python train.py --dataset="microscope photos of single blood and bone marrow cells" --activation="relu" --inner_norm=false --patch_size=[4, 4] --kernel_size=3 --label_smoothing=0.05 --optimizer="muon" --momentum=0.95 --orthogonalizer="polar_express" --lr_schedule="poly" --final_lr_fraction=0.01 --warmup_steps=1400
Rows from block 11 of a small image classifier, named by matrix and row number. Rows with one number belong to one neuron. Each number is 500 + 40 x the weight over its row's rms, rounded and kept within 0 to 999. All counts start at 0. Numbers have three digits each. After the name is the row's rms in percent of the matrix's.
After each neuron's rows are labels from the 100 images, of 14976, where the neuron reaches its highest value: "responds to" is what is common among them; "colour at peak" is the nearest of a few named colours to the mean colour under the peak. Only what is clearly more common there than usual is listed. The data: microscope photos of single blood and bone marrow cells. In brackets: how many of the 100, against the usual share in percent.
# fc1: MLP up (model.blocks.11.mlp.fc1.weight, 1536x384), inputs 0-127
# fc2: MLP down (model.blocks.11.mlp.fc2.weight, 384x1536, transposed), outputs 0-127

fc1.461 109:441598478472533504482494478477518540480537508550494508509568425562494461460540540535449493543528466514539530456519537492484548558464488492539532448508481497542552477512443557436476489486532496609509593487509532483462518479566551474543462556470481490531500463561534521486527518559488536467407528488515441470415522503516585451491537509568451439565473416531511492538483543551479482535480
fc2.461 109:492476487520447489506496517487502443525519463596503491530498522447516498520493486411437491427483481457502486475492447494568523558521400510490548527546507470465487501532429488478511474412416465464399553434476540552537616593537526508530496475478578473456488539522486465503508507501466527445436495497570506520423501496503563538539457528458411518526531492509495424536497523543518457507502
responds to: cell type: artefact (30 vs 9.8)
colour at peak: white (57 vs 17.7)

fc1.519 178:453462463450494541493490513500549541500449484478529523513505529463484491530526499505423493521586521497443552468499528503444500495513472508611523522466439465417533477524432498573490574518472504483509538515502483430498480534542526491491447463540433498465497524505566546461499485437449519345508475410535478505413516430525490492487526541560506504512471464531509557566446543472495532571572
fc2.519 169:467482504504474467550526519440472450468467495469559469543506430459486518481524437484489541485532512511449467486575503521586508473538577498550473543534477459450522474464507564526536484473468485632593455531481503507457437521546534474533480523488562545432522519610484450449466513553500438406494492513580518506391564523522520503469428547475486520448476494532469424516495449569442447595547
responds to: cell type: artefact (28 vs 9.8)
colour at peak: purple (52 vs 25.6)

fc1.13 105:426513443469543523502543553537468522546535449540560546536449524515520499551531507457470462517540456483453487424537466502498512460519513515513444549538499506508473486516523524460592431540526538426469489454588499470479469478501484524485567468437463455568500517478504475537478514518476448587530582473508514491561419511517496520521485472536433562465514505492515485481551461532514492542483
fc2.13 107:495545433499500459495536430501482469591457460559454492523546479530491501482560498562457514484590566583449587536522561462534501508521489521516481499542475512577464457528476495510464468499494501450534509525454565536460470473526507518497523494471526515526469516429522491552480544487481545570521556437518497498478490462446525528588460512431472440496534500519472475551458491481533415494465
responds to: smear: peripheral blood (100 vs 16.2); cell type: segmented neutrophil (40 vs 20)
colour at peak: white (68 vs 17.7)

fc1.445 124:480491517404485546448466448552537498512458444501466504504461468501555505426541475457508471516434503464548563528567501458513468465465471500454498534541533520500481515574560546529472594486545486470594474520510497498477511485442493496493452460509474470440504563502532481446503558485579477524495484440436484450554459571510480468511576468490559526401511511437570526487448448441454484512515
fc2.445 133:507567485430475444495491523484613533460479526519551537480556474473459505527530532484501491486467567474473486493497454519473475415582514516531460558473511458504576534447471490518458438495536451494437465549481471532489409506492486510498348512537455516484509518412472514473459468475491501544472558480553471547529486422518463566497447554510465548505444511544511436464465488481458438531494
responds to: smear: peripheral blood (99 vs 16.2); cell type: segmented neutrophil (46 vs 20)
colour at peak: white (70 vs 17.7)

fc1.204 085:533499541486493503536450472606545513512437549460538547497566493541490500496555510542555466490544531446541527492477499506501442476576527543491453471512531531450500539525415480564586521502526501613523538533471454488493518486490600523496405457520573473444444489498482457424510480390507521521471523560519479465504463493543491518495521479513477462587520478505485518508519422537439415507502
fc2.204 082:411570543511435483507502570533514513579468509518521491498495478479517514464480468508458541476556527486509572509504400483507409449570562560496519474487464490531647518448489508484513476521478550461489545554484516464502444516509565544415502442480548493510494427523482529568502547519486532446503478553561578517494515566478482484534468485484447573535523542511510491451553425480571545548490
responds to: smear: peripheral blood (97 vs 16.2); cell type: segmented neutrophil (58 vs 20)
colour at peak: white (55 vs 17.7)

fc1.215 081:467469496503488516395579476484520518530584512501468538473544461613522547453543515535468544562499538413460473505528516494448525592451511533505469408517524580559492465445441497468582451466501540474532499513494503504493529495528492449463505560476541517508538436449524481508491429516526516488467498578539488496500390533512557470523504522541484520436564408467577462515428538547471548515445
fc2.215 082:473529443533477483448530483439469494523504494469479490473500498531483502530480446450489456465490528559529504438411514521473409488481546481529486534528456508440520430422494507476537482444497538452496519468486508427549578455519422544548414489450479444467524489463524470485510551468512490597494471463535525608466518469476464489485545471518413521491534510497517453536480415383528479476536
responds to: smear: peripheral blood (96 vs 16.2); cell type: segmented neutrophil (42 vs 20)
colour at peak: white (65 vs 17.7)

fc1.29 090:510418490425470438528521538539522498531565490455510489499587486486500471520488502485517469480452458494529477483547464419512537493499475524489438416514441490503531497495446490477478525521498476549451489572582503519475466504515515456527529506525527522481527525580456427444531527430522509515489534532494544475519542495583527536509504549559499396558563492404494568543534450452469448547528
fc2.29 095:588473478402487502511496505611545482545480478414544427507479420493555526467540589558540439465505535487495482463474449549436494474521543501388531498501479509529492536522477538477490531557499449449462484471542526552534509570548516490449425492535477555511496517476493551539507513502410495432487493536503537497497566467467500563524484497465541521490522557499460569503504440502539494475572
responds to: cell type: artefact (25 vs 9.8)
colour at peak: white (41 vs 17.7)

fc1.658 114:464500461646559527441474521467446501498463497484492542539437458537471552523530433547459468483491508606467514540492511532435531505561547505503511465449465484529476446442411449454525524528491557518559457471486538507495467569434508523561480528476574479555515536488512511487509508520550516467529473427535480400572529519477444562509478576490476525435552512515498456559490524517504511473459
fc2.658 109:473558527539513464569450430567487481486552572529478466513500458481498417534481525482506532512494499482550508523475548491577498573457463498502541467488437471544477515536492409573583513452506432441476539488435517487529483453441440482515467442522519562524567502524490473467485488412497508521503476518368512515512500541497505537560482439478455492525485470454426534502491509529485450428482
responds to: smear: peripheral blood (100 vs 16.2); cell type: segmented neutrophil (57 vs 20)
colour at peak: white (91 vs 17.7)

fc1.162 118:572447434485522481461543493481490556372532549477486507497476483442613508542523527517540567407448448473476568457519537490486522505537555469529514511520510499455462462480536480476579489476469483501515539517530461418487496463486536532372488549580492532508449474509509533431568522434575466504495504538524510471536477464496468501468491483486439523517545505503450545482490452517504494513478
fc2.162 125:543541530537510551470499507402517511524496482502468482516504515415539533510543499463508531425499571492480597502553450484513424501464499569508482465569476451557488492497517418431479506529483530448540478489511454589523561459479523525469502519442454559447482458498449542507432551549528464516451493505467431506514548569502509434521449466496512507499554449486505508523437517526506594410503
responds to: smear: peripheral blood (100 vs 16.2); cell type: segmented neutrophil (47 vs 20)
colour at peak: white (47 vs 17.7)

fc1.438 105:454480461460503553526470528522547509484551482490515497464510482518467576406567538519488473523508589493469462495444512476614534513445551477501481521525526483491476442453485527481519475469508494483507542591481445504540508516545467436475485505525536465451513500534564483460490508468596504499496442413613504556529400491522436452540496577469379483511596498566451496504494513543494515477549
fc2.438 097:564465438513450462557462461472435489497512485492527520523483529579524494552493497509480510556529542490536436510540486502452506503491458515502530539507432578469453485524487451504505474473535494481430507568555501448434560511546430587544564579503462471500564496534386424479461481538552427442466533436543478475506562436501491456447586523504482500497502472505566416537473516497554490532481
responds to: cell type: artefact (27 vs 9.8)
colour at peak: white (47 vs 17.7)

fc1.362 167:395517396555556532496512500487598516452463434458535536549522484499518494524435525456568493481517478512533530556481495518533516518494485441513539513484544474521446524472474517524530535489473465502446428484489454455487470533501561465599558546490489501503589458461427518501480458499502484492516570545464476481585419583481536463524519478498597514574569514458571501453571503525518462525483
fc2.362 153:461512520534447469564522502502442535533542517461514569524500492528502485493492502497441496499528533481613440568486558463480515528500516461434489554471501523587498453533507518575517515516506521489570467514459498547481475492447465443555441573399547587470545565430489500524523550528508509509472529557468479475561508546501451481538525460477483528511443546474426475487468443530543510488528
responds to: smear: peripheral blood (100 vs 16.2); cell type: segmented neutrophil (42 vs 20); cell type: myeloblast (30 vs 1.9)
colour at peak: white (66 vs 17.7)

fc1.275 074:588496498483417479564575455508507526481476528528488508521547545489466439479499485458519516546422493485450566482480533542520390523470483482491422534514527469546505478537445460523511467480513533512527513446515540497502581470580414547535538437464514540541487537468459569541509515571502459446514476556501457475482513539555558451494527457489506628469536483522516507506529503508551473521509
fc2.275 077:421542492422454476559518563523456507524470412451479549507504487510481518446518471486498524438515456503442511519512517531440534444511616489452518515505483515513490541512478520527524491514511440502502518566462473507506494539489485502479419400494520461582513515419505496503567431508529513497470548507446492515467541495503457524532519441467478525567540520549465473456447436487476416509475
responds to: smear: peripheral blood (100 vs 16.2); cell type: myeloblast (30 vs 1.9)
colour at peak: white (50 vs 17.7)

fc1.50 102:535548454517504474526516505432481512544527540537490578556474473482458526451582442539471489486527552497559449489518418555477566513519564465464576476530509482518441494411411501521521483486574621485529526479447515500485538477496541531481422465487514459563494458510511524510480531434556490549520501457520422483460510454478529541482419451506497492379533553578496524559463500528521522539465
fc2.50 104:553465533467455483466492529495485447487480525524553471503502422471466508526485428463517506558486496491528559540590462492578452466492466500563533485517431477447505459520534523538561473489511513429473605526587532446479516534489476466512470477476458540499521529464456495504479528499513491516511617571490536549424527414485509467488505480528488506501453579472492487527531471493467468507493
responds to: smear: peripheral blood (100 vs 16.2); cell type: segmented neutrophil (47 vs 20)
colour at peak: white (72 vs 17.7)

fc1.710 149:486496542519510509448529496419437490460484547546509451438479399497431464517516451520404556498464487493492484550479491525469476471524570520494543521511546512470461482441497543545442530484495473520522498488452552515526539509454559493499399532535521530566482429476566479596493500536447520560482560460615485450492506496436451512468457460519406496513453528566513610436513511461475549516443
fc2.710 145:508486561529478484456472500570550450518544565490523486510442477527489512488526510464422468531488538458518538543516501498553460571455508471512469550555533432432450469415431539471513558553518549504455444473496456518552442527478477473504496447484405482496487491489544458508544492494467509571479491519433487562629490443499336503459555470437511481530532518555499500437475496494546512516534
responds to: smear: peripheral blood (100 vs 16.2); cell type: segmented neutrophil (62 vs 20)
colour at peak: white (93 vs 17.7)

fc1.460 092:569442539547532479467491513455553379537474471492516519487510468527559572490553516442515492520497479493534479533460548486486507454456480492511530479511447524477468507467463508504470501467493468468467501534541503536537516507589437534540571422551469469499465442451529499574461484567480584504505415505527450482519474466507501435514499500528471443468495458467514523499533420569477548410549
fc2.460 090:468547497520477465514491466506494521594492453510540585522524525623490438452497518454469413486512482493510478473461464596518557457493398464500539581457498488479567522466466504520544471505482519477540472485508485430516579451540424534512507458460438518464505595551535515530486538479505499516490520490502523458489522442534492479489504510546547486541460512525503472413457495530506499509479
responds to: smear: peripheral blood (96 vs 16.2); cell type: segmented neutrophil (57 vs 20)
colour at peak: white (72 vs 17.7)

fc1.513 094:348498545486475467554554490526475556428486446495413499526525499552451445519534492608492505562532405467533576461518514505487437499433486474551463560537460555485511500491513552530544438531498487431493548495551459499462525454450491504417459498410457469504514576465483455553506488556498460404519498451483515481506460610507439503499472580526547499500498553483476470557524483601484416508507
fc2.513 103:561473543470505512465458505434561482448478470526483427525512457424482482555531461522524470524450541457477518483424541480419500505486494464518482496440561503484501510557463515544461520500511491539495558516419523534435524512468428459426435555462442527527501439531505561494464468507523494410476551474583489523494520475518527477592538496534495474507508392455505507541489453485476455543475
responds to: cell type: artefact (26 vs 9.8)
colour at peak: white (57 vs 17.7)

fc1.621 125:521469432483469508544451530547510575517436541471522431495449544504471474540492477464585488535533535514461473483505517555476431549529524466453404503509497532461516513500417508493492504536452518494507445401513486530495526555442535453474486536467495581593526504514528442546508535440510514465528436445517507443535463516534522450499475422467449456472493467471544469508387496508410541471549
fc2.621 104:513467456480458489503503560562550499478444497512573576539496480498462449495517523558499517494515507455506487548529556484464612519522459502468536465494502554497445587532519507516462494469492554562485502524526511480438497558443514507505576489566477480406504547459543427527477412532536489413469487593561519498470499442479500508485572568537455482548416505515591488497433434464450481521517
responds to: cell type: artefact (39 vs 9.8)
colour at peak: white (38 vs 17.7)

fc1.332 087:539552451441496491499555568481484503618505459514435461526538492516494520517494548511508526497575523553490457484453527494497502551477531502506549446469522503498436548484463519549487519477571480437515493505466603515557499565592492511499523547520481571490540495524478527486498501516529527455501510463467553495428546580502531490528585542511442521537521508519521518504502457453561547462467
fc2.332 084:487483486463500530545415455482487483486458503546541479486485492461513505582532505482452476544580499518437468554496465515502468521492532534480556509463488469510529477423493517478496477483512496598486454464537521492505490580585569518420425488500588486451538513436515494483459497490457571517545396527503450465471487509490524487535485457465520446529452514482502501458549487466480457528494
responds to: smear: peripheral blood (37 vs 16.2)
colour at peak: white (46 vs 17.7)

fc1.532 070:482540478461460570506468511456460522529487475470475529449431447450526544546474467471569450515541507461516562485466490455571484473512517444502499510523449506520454524477468589498500460514495495554519509480610383539502543481514522458563479518425571525458485581504428445527474486527474494484455523546483488505471549541488545438455503533500532562487566508530550446502451545556491519495444
fc2.532 071:466481570450420496512595550528528438504516508561498553501487482518538502507492464418453482461496525485462514522569536486535567493494447496531462511463615473460541464451472604486455539489550508507570531605423526567495547601470540567458549494425481495532547565489533506525460544446571536557466490506464540510498529519526439534524502496481505496491526525485507444512520454553505573523528
responds to: smear: peripheral blood (100 vs 16.2); cell type: segmented neutrophil (46 vs 20)
colour at peak: white (64 vs 17.7)

fc1.510 062:357477469537510546437445493528498517547479467429494541443475465594510504483508485450596459524502498462542491533489500497535566456520504502526533481544543506464494545464504506505498489552516521532446451510489460530556536567460571482462498449496490513507455512442552457384516479513535547427537604470523454413488501438501538430516435494482493496451510527501500541437444449498499532498438
fc2.510 061:463475454470481439449445537501459516481418426526525538502513536477526542528488489488462481486482502519496516524451498504427535553579562544519519559545529495418502513467528522566469462480450467559431523433443527563471469469511554493420539580459469482509506550545569478513512491469429554471536511563490511422542469535511494531533465485493437462487513565539465468588418464521508577543489
responds to: smear: peripheral blood (97 vs 16.2)
colour at peak: white (66 vs 17.7)

fc1.398 077:503427504522572448459482462473507469478554452475528413433493513525471530484505537468580557499416417550475511467482513503434502540499557465542453519532570459535529510518470583476515582470534487560461509562459461523540488448521531548531536439484583548542495568516465409463517483478458497519458546545532522476539426457500548469472429509522486490492534543493477530529453438512482428488409
fc2.398 078:433467545424497490473423560510516481570523527474503421518530507518506433491482533421468542496427508459540415503523481473522505583482529487447527473563580520540493514521529479515494460472481432476532510443486497546522589549507548522504478490542503468479492459526457601517466475530559491472594571507476505518420504431468496498526555516455500482604514494500451497460491442523493500480482
responds to: cell type: lymphocyte (54 vs 15.3)
colour at peak: white (65 vs 17.7)

fc1.350 080:494538494552507543498505522597507435492514486529463470467478469516517479469450507543422470488503522439505489550550488474485534508476518506508514442449502489487548481475544493484485520541494489468492418537535478468506454552511549446474490490477487505580473507489528490470502509495467593482528556485489500526532478523467450479412529521512469486443470539518459455530469547433462491462470
fc2.350 080:522420517490479501525471419468520502521450509421486470487548532466566478472516445475549460465495506547482535468536595581471568508550565534450544493486487540533477528511450548453479501442464428476475572461470524487506418433530529504478516577463494524491511550549523465445512462504411506463506561531455487465522518538475474539540510604532508551475474475500423442469446510471459592532449
responds to: smear: peripheral blood (98 vs 16.2); cell type: segmented neutrophil (43 vs 20)
colour at peak: white (72 vs 17.7)

fc1.700 104:511502548438456525487535455511486488499576512430492406506481427523547519466510473476571486570473502514575440508488493469478559459433569489478443546512503514469537493511519548501490387517506498570474512491517490512508460434528540497450533539412551507511477394431515492531521448502450525474483527470543438426534486533457496502456566475490520520533468496525532505539457482590499431461482
fc2.700 102:501523408521568555529496581512500587518542524446402539536466514509454446531475515458598519451476497497483476440500515504440559522540476378531492548549504441466489453500520504436433501467494435505465490549548495546508541505501452485498555433458496563471482500502546542495524480540470470497477479589437543503603518482486422484500479508509542560524457395530526492498537439410500494458475
responds to: smear: peripheral blood (99 vs 16.2); cell type: segmented neutrophil (40 vs 20)
colour at peak: pink (59 vs 26.6)

fc1.616 079:569527516450449477456502542508574511513478507509501461388454557435497591474505550472539540447449577484552502524533492552480558476499566535548500469519419521473411518500468528468540545526530470559516596483548452520510441504461411521525468470485459511523520426431488508523470454457517499530487507499481512436469477458556568464515468476462470461503499522534542552462472521490496533499511
fc2.616 074:471506558416502479473510571449489437517509525468484510434561505483491547463500566498449509511485507561516527477500469487459496584471536500540519492518609584466443465476480492445521533499483517538469435490501465560510467468500474510503453554496466435499489525438456517536539570500567479554542572547536406532565544442460405523502500504445516477627448541530461538493527485573527507554507
responds to: smear: peripheral blood (35 vs 16.2)
colour at peak: white (41 vs 17.7)

fc1.314 105:477495474477398466567508434485531462479518546467485450482434564516499512449429498503486548448502446531543516519517506534489574495409574491470493535501493522481493473490504565547468526463521498502471487575490471553514446504419519493536459457509522518560545492467480528387513516531462517506537534601541476483448501527503514525486423477531468485585500522495520500461511549468514492439555
fc2.314 103:472562507416481503463509438523508521518480554493479456505503465472476495512468553485507545469459513457526576437520487509593496527501475604407468499546440515491424531446529595537499546446429517518518467430546477487477596500519478531508459554592576403520504481498458533532507451514488505458562472535466488521431478522503483459496549559549483465431515489492553426465566552551545542464536
responds to: cell type: artefact (29 vs 9.8)
colour at peak: white (46 vs 17.7)

fc1.21 089:457450481559460536522509464533604499469540491471477513445444458559573556442510516521491519533477526529541458493522478548470534480488476447484471555594473530518510515520458475515551540486503450492459549539483497556508531513492485502522547481425458508468426496475485504549525488580539533480517454498537487598546480570554587548531501504551452519543549485486502498540526501459530597543511
fc2.21 092:487547528527469475493479420592476510467508497509524488421518564515479488496538442582495480448520537490511465528572545471524456561505495447504496428490468530495517453464494544497476459567498534452423518549519465460501507591503493541526499544455561464572444510552538542519486522434506527505558432469480561519521444495507482520514427466468490477441487498534509518510460463570468457517568
responds to: cell type: artefact (25 vs 9.8)
colour at peak: white (47 vs 17.7)

fc1.675 146:463464498561469518417493523555512519490530478523478481474504442469483525538499501510455625514527488511491556436489507507524552498545445472529442442559426508556455454474490458514506586440535543515485403535507478464521512559518491499471487521509475488505480466472464470509498437519581514416506526474537524517617552535499474513483456455430438481553535536486488542441463529445486540515514
fc2.675 142:549508418530533545511453470487507513553449466482502488498518502517491496506497529434545556525454582533515579491538495491531501488480409510460554467464407416504492421531473507486512540472575495418527503564440467524484445480548460475511482542475487513527499493487548447498471508483489474554494547619471526559498469518438505505533476490528534481548494497452443507419481482502510473412584
responds to: smear: peripheral blood (100 vs 16.2); cell type: segmented neutrophil (55 vs 20)
colour at peak: white (62 vs 17.7)

fc1.594 164:559462503538479524411471472542514531490487476567463535539510482500485504470514516467511484514530514573482449476528536486471445503470538554574512501506464524481488486512440531429497529498525526428479556501461500573477466502527441498469482564615463539469473484555462491613481575469452569575515473497498454474535497514491550588466477525478430528444543533478482529476534480491560545473520
fc2.594 161:498562481548504489512481445465466558510473513631549575470471477520522463489496520527518494484451461468452576495452503474546515522449461448553458462445454419467511480531496464445465507555534548491616449495535464559463496588510484551508507563548453492591519464438514519440411525499544511579469439505428488536600445517519491481465444463535394474514481475483485462505474553522481555525477
responds to: smear: peripheral blood (100 vs 16.2); cell type: segmented neutrophil (59 vs 20)
colour at peak: white (73 vs 17.7)

fc1.757 090:434498521478453459453476462446441491499528546527465561536532598518508475572528444530453500491540480576478454498463554487471480516527485474435479475491502539518557519489491535442469562479485444510576525490458547513527501559485597470524469434503540520538463454470431450474507507523545550463529506456496472553463442491480473497537516506494506484479495424493437500445519434515552541526503
fc2.757 091:604531451494493491486532546463513461424481529520501435506492499438526484522508486455414545513555448447527414520559540516477494519469512557441534500509590499480495546494550518532502562484502483560578500492502529525509583533449476475527480445517496532440504508521466490541532585531422409518408437547531536543523490503534522515532424478460439508520463490477478440474505555446530509478505
responds to: cell type: lymphocyte (37 vs 15.3)
colour at peak: white (48 vs 17.7)

fc1.11 090:494500452570547493506519492561481536513512532517517525420484536478499496451538447485433509456457527546449450514483548485476463517572502512452542521563504520443568518490591510444528467515518501441503567634531558476449563507535485490531477511460466457501490454544499511553492512525548568512510480522519504583559477443518489515492477384464497526464513465401574488459472496482520542626448
fc2.11 094:560499586501482476467407513538486478517474543533501440472484570507525518481510468503501523514493509467432574509474426595506509519462538424546479535476533467576515493462555393458475474537450461460454441572571464489551459582529538506522525531515536519587540412405493472468531476465504506555520486583476542522563523540454482458488485511409508519472507515517472462530508478513485517483523
responds to: smear: peripheral blood (100 vs 16.2); cell type: segmented neutrophil (51 vs 20)
colour at peak: white (93 vs 17.7)

fc1.558 101:433466513491473476414439597512549517563544493523498462518482465461490489479536505519602466534500508441473550517539645462529518520450535482507492553508553516512478520495542509561460517538480485440494536549433576512514541476478467510562486519460432449459544396475471464582532455488418528508472469458461525446546541516532475480485471580536532478505464522529460557456566459559512538550449
fc2.558 102:512495569532458504561464565490545500443452581487455490474443516537476528488475442528499463524527490482551504515467408494444559509417555516535491551486463582473471451478467494526535501546542532449471496441476494476465492479496531514544518559551470529473548399422524463507502458498509569515451549425512542479465466417540474501459461482494489495553505509501423494539565468555518531505477
responds to: smear: peripheral blood (100 vs 16.2); cell type: segmented neutrophil (50 vs 20)
colour at peak: white (52 vs 17.7)

fc1.761 086:456513451511420435545502410472473494526491512553525521502468460507500440456593535523448508466445476523519496586569528470527552541439522408524507537529483473473534503539569451503442484537559532535518502528588568507454510500549454477484559546554562487446440504484547546504453516480550554561475443482580465577532494435525540527496497509456453470479500469525544502532457497497492456512472
fc2.761 092:534455540550488469455477527553483483501520536530499542459395506483556444554542503546497572453555542438478507427484548585469474487497485474482476487473598557519498431471511490501473485536521511498387496486496424482601406507534476503530523550488511575547513459506508493438471564523515497514507566460496495452505487532471488491444468441464518512468465527553412560484487543485467496430485
responds to: smear: peripheral blood (100 vs 16.2)
colour at peak: white (68 vs 17.7)

fc1.309 131:563484454481483466558484565539533479468578524525497536515496537490488502512522461507512508509433539460538579487517466531489505450455476545481330503541493504530483509430469552480559486457462478506504619563427563499511503501511502523466513513513471472545527567550480497431498521480425575593541532456454501501515586465540503515433447512512552463481507481498468518460573463592501431613523
fc2.309 119:533538544524476522474513498492519496489483407488488479442543552473461536480449498461582524461528523539484508486494425495487496420494471484540487456489463491556470557516507529542506498511574490426579482507441455505460557447538442560553495455454464497412471537442552476524487507493522539520484533515484505491553438432484437424482520522567541481559464499464534450532505513555459540416493
responds to: smear: peripheral blood (100 vs 16.2); cell type: segmented neutrophil (49 vs 20)
colour at peak: white (52 vs 17.7)

fc1.23 068:535502525496558457570482475481505579499537472528534463512530480486452489481494476454485516476534457456450521503546483594452449523498535518530539437471507537489512476481542486483492448483493478530549435487489523528554498547444459522485518520497531487498486463515517536519513484543474515497500484482561499561516472519477465475469428490496507526407512547471432496539451462490568516551534
fc2.23 065:450513522417474487518452528559497517521466561528534487540495478529442444555572519490444458524605450562587479528440484500513473440440548483516470553596521504456507525494509503540455484486484488462526477549495533566517532481514544500492537499546568553487457533490513472452505493519518429499460523506495462502443470487521543523457489489543474461468545454499525512516493468439516482431464
responds to: cell type: lymphocyte (34 vs 15.3)
colour at peak: white (51 vs 17.7)

fc1.329 107:473505520499537485478455587520509513514561532494500479510490476520470522456472445516446434491528469562508481550496455504566539535503531490498417497509534543520501491441502540491471506473491546506441458436478510539508496458474420547493571530471499549485456587478491530409549474472480487481533517500554496436447453464478545471451491576527438423513453554502506483545565437439529478520480
fc2.329 106:494538496550491515527556520489464497457517530545488498479563422556498472485511429561469485498503523433473533540510527451421489466571531517524502444460566571480537503546542580443504520433449510414499569545496526496493573499522555404512515462468472533542519476572464461483480484515537520511530478515498477483484535568493516458533455513501482522449502479491549531494447517428499539502556
responds to: smear: peripheral blood (100 vs 16.2); cell type: segmented neutrophil (58 vs 20)
colour at peak: white (61 vs 17.7)

fc1.651 114:492494476499453440492566493481536453514501563479543545493505463470514550570463505532458432470497427439505495597471521470527513580517550480507453429554543517518483487531573534538499488502522399490571548475540564487510495509514503478484522409517484494439496538523479482578489573510462576421513551443507540511400513479500556555499529479548493477530497441512548540522514417527466506504466
fc2.651 123:438483512521472484542529389499550421517502468452571456494430512487467522522559585547482541456522493473549447519474480550526469472597554439509558507473475500568550480526530482448533467494506543509511454556491445529476521559486456435504542433546498458464498572404465514504519441513414427480512502453459555442509476494571475475551511496515559548450486450495483532542487397486533503438505
responds to: cell type: artefact (25 vs 9.8)
colour at peak: white (54 vs 17.7)

fc1.504 108:485558450472454512469469449442585485473495486481491503426505488436530468460530509491549473518439570473527478493444552525508528500480449536504527505490503506481510496509479421470540497488452494551426515523564476462534505414497470504506397512492477457459513514494572565540463486482529503458496538499406513510405552509553463532564572486447516548441483579524526492499481534487449525474501
fc2.504 107:563427475399478468395568448538470538514559411560519471508500536444523516455465472524434451542458471503448459499491503474499524468472509492563566501465509452387468494544458515560430490434483470540512473508434481546477507564484494530511495514484538480459520530498571497463468501459482516513476471486501481487498497467478470479501400514540508492422496545506428456556534554508464430549558
responds to: cell type: lymphocyte (34 vs 15.3)
colour at peak: white (47 vs 17.7)

fc1.24 066:550471586501546429477496524517586543438508442412442519592495492562534527463543507463484538513464527570476490514562505462468519542503554497432523520568419518460498488510418466516521468473474559629512511494452541479469529452461515549515534497505484556444508522512541481509518506466556487472419494499501496480490497472496466456450461483479423595527558399537558446409422507481458462474415
fc2.24 070:578494445425477512484489458484516564519541502483472550491429507485487455462495486447509478460513514577503394471500381445494501506466540478485474532536523547485546442464513436532438517481581570517496559484533594504526523558523511495539499459555463475504431481495485544505501565571528449458541522474534510582500508473537530451513498485509510494627527528565547431518526489486534530516535
responds to: cell type: lymphocyte (40 vs 15.3)
colour at peak: white (39 vs 17.7)

fc1.17 109:449505510517562488545562547468477442428510503481522526537594509463485499547551502523570547462610542555590555475501475500461430424447505540504484428444476511493545542469546457525542490494566500514408568545505520506481440476460525565446533486520506470477517417492531501567434489504460533565565436450506470480572502392502511474496507487460532508489563424565453461510584467522563502445520
fc2.17 102:507577509580523511492481486495547554486542483492500461531497539399576479523529540485451479473563526570530471527530499439534547440480434405523522469555453526542467543521473555501489470496429547429544478450462478487502589552460484518517456507541435429495503556522562532490478550404477512482575565510517502527575459502473496460469495477490556534487523489489569497527427500521529479361525
responds to: smear: peripheral blood (100 vs 16.2); cell type: segmented neutrophil (59 vs 20)
colour at peak: white (68 vs 17.7)

fc1.382 117:466532515535481522545490479504473570385469565488495548508495559496521525517497535515520524540461455467453474483508523467459491486523510512568539521569469451395449540474498565509556511465499523439547535532493480494449503509474460472502529551459431506490489505490513474540447497465496441499483476356472474426466486461488465516469461543481547439456495453459473451498576559503505485495505
fc2.382 114:436455530506456496496518518458485517522465495553530412548474490436501491556476466557480509513511407458495429460444516465549544526466460553431494508543490463500434482431580544469452500477505540581457540362519500494513451478457516478502444531479559461493477481441513525477487467517560537510501497551508552519513489422479393526454520561501488494520476516451460473478516512556520503500513
responds to: cell type: artefact (30 vs 9.8)
colour at peak: white (42 vs 17.7)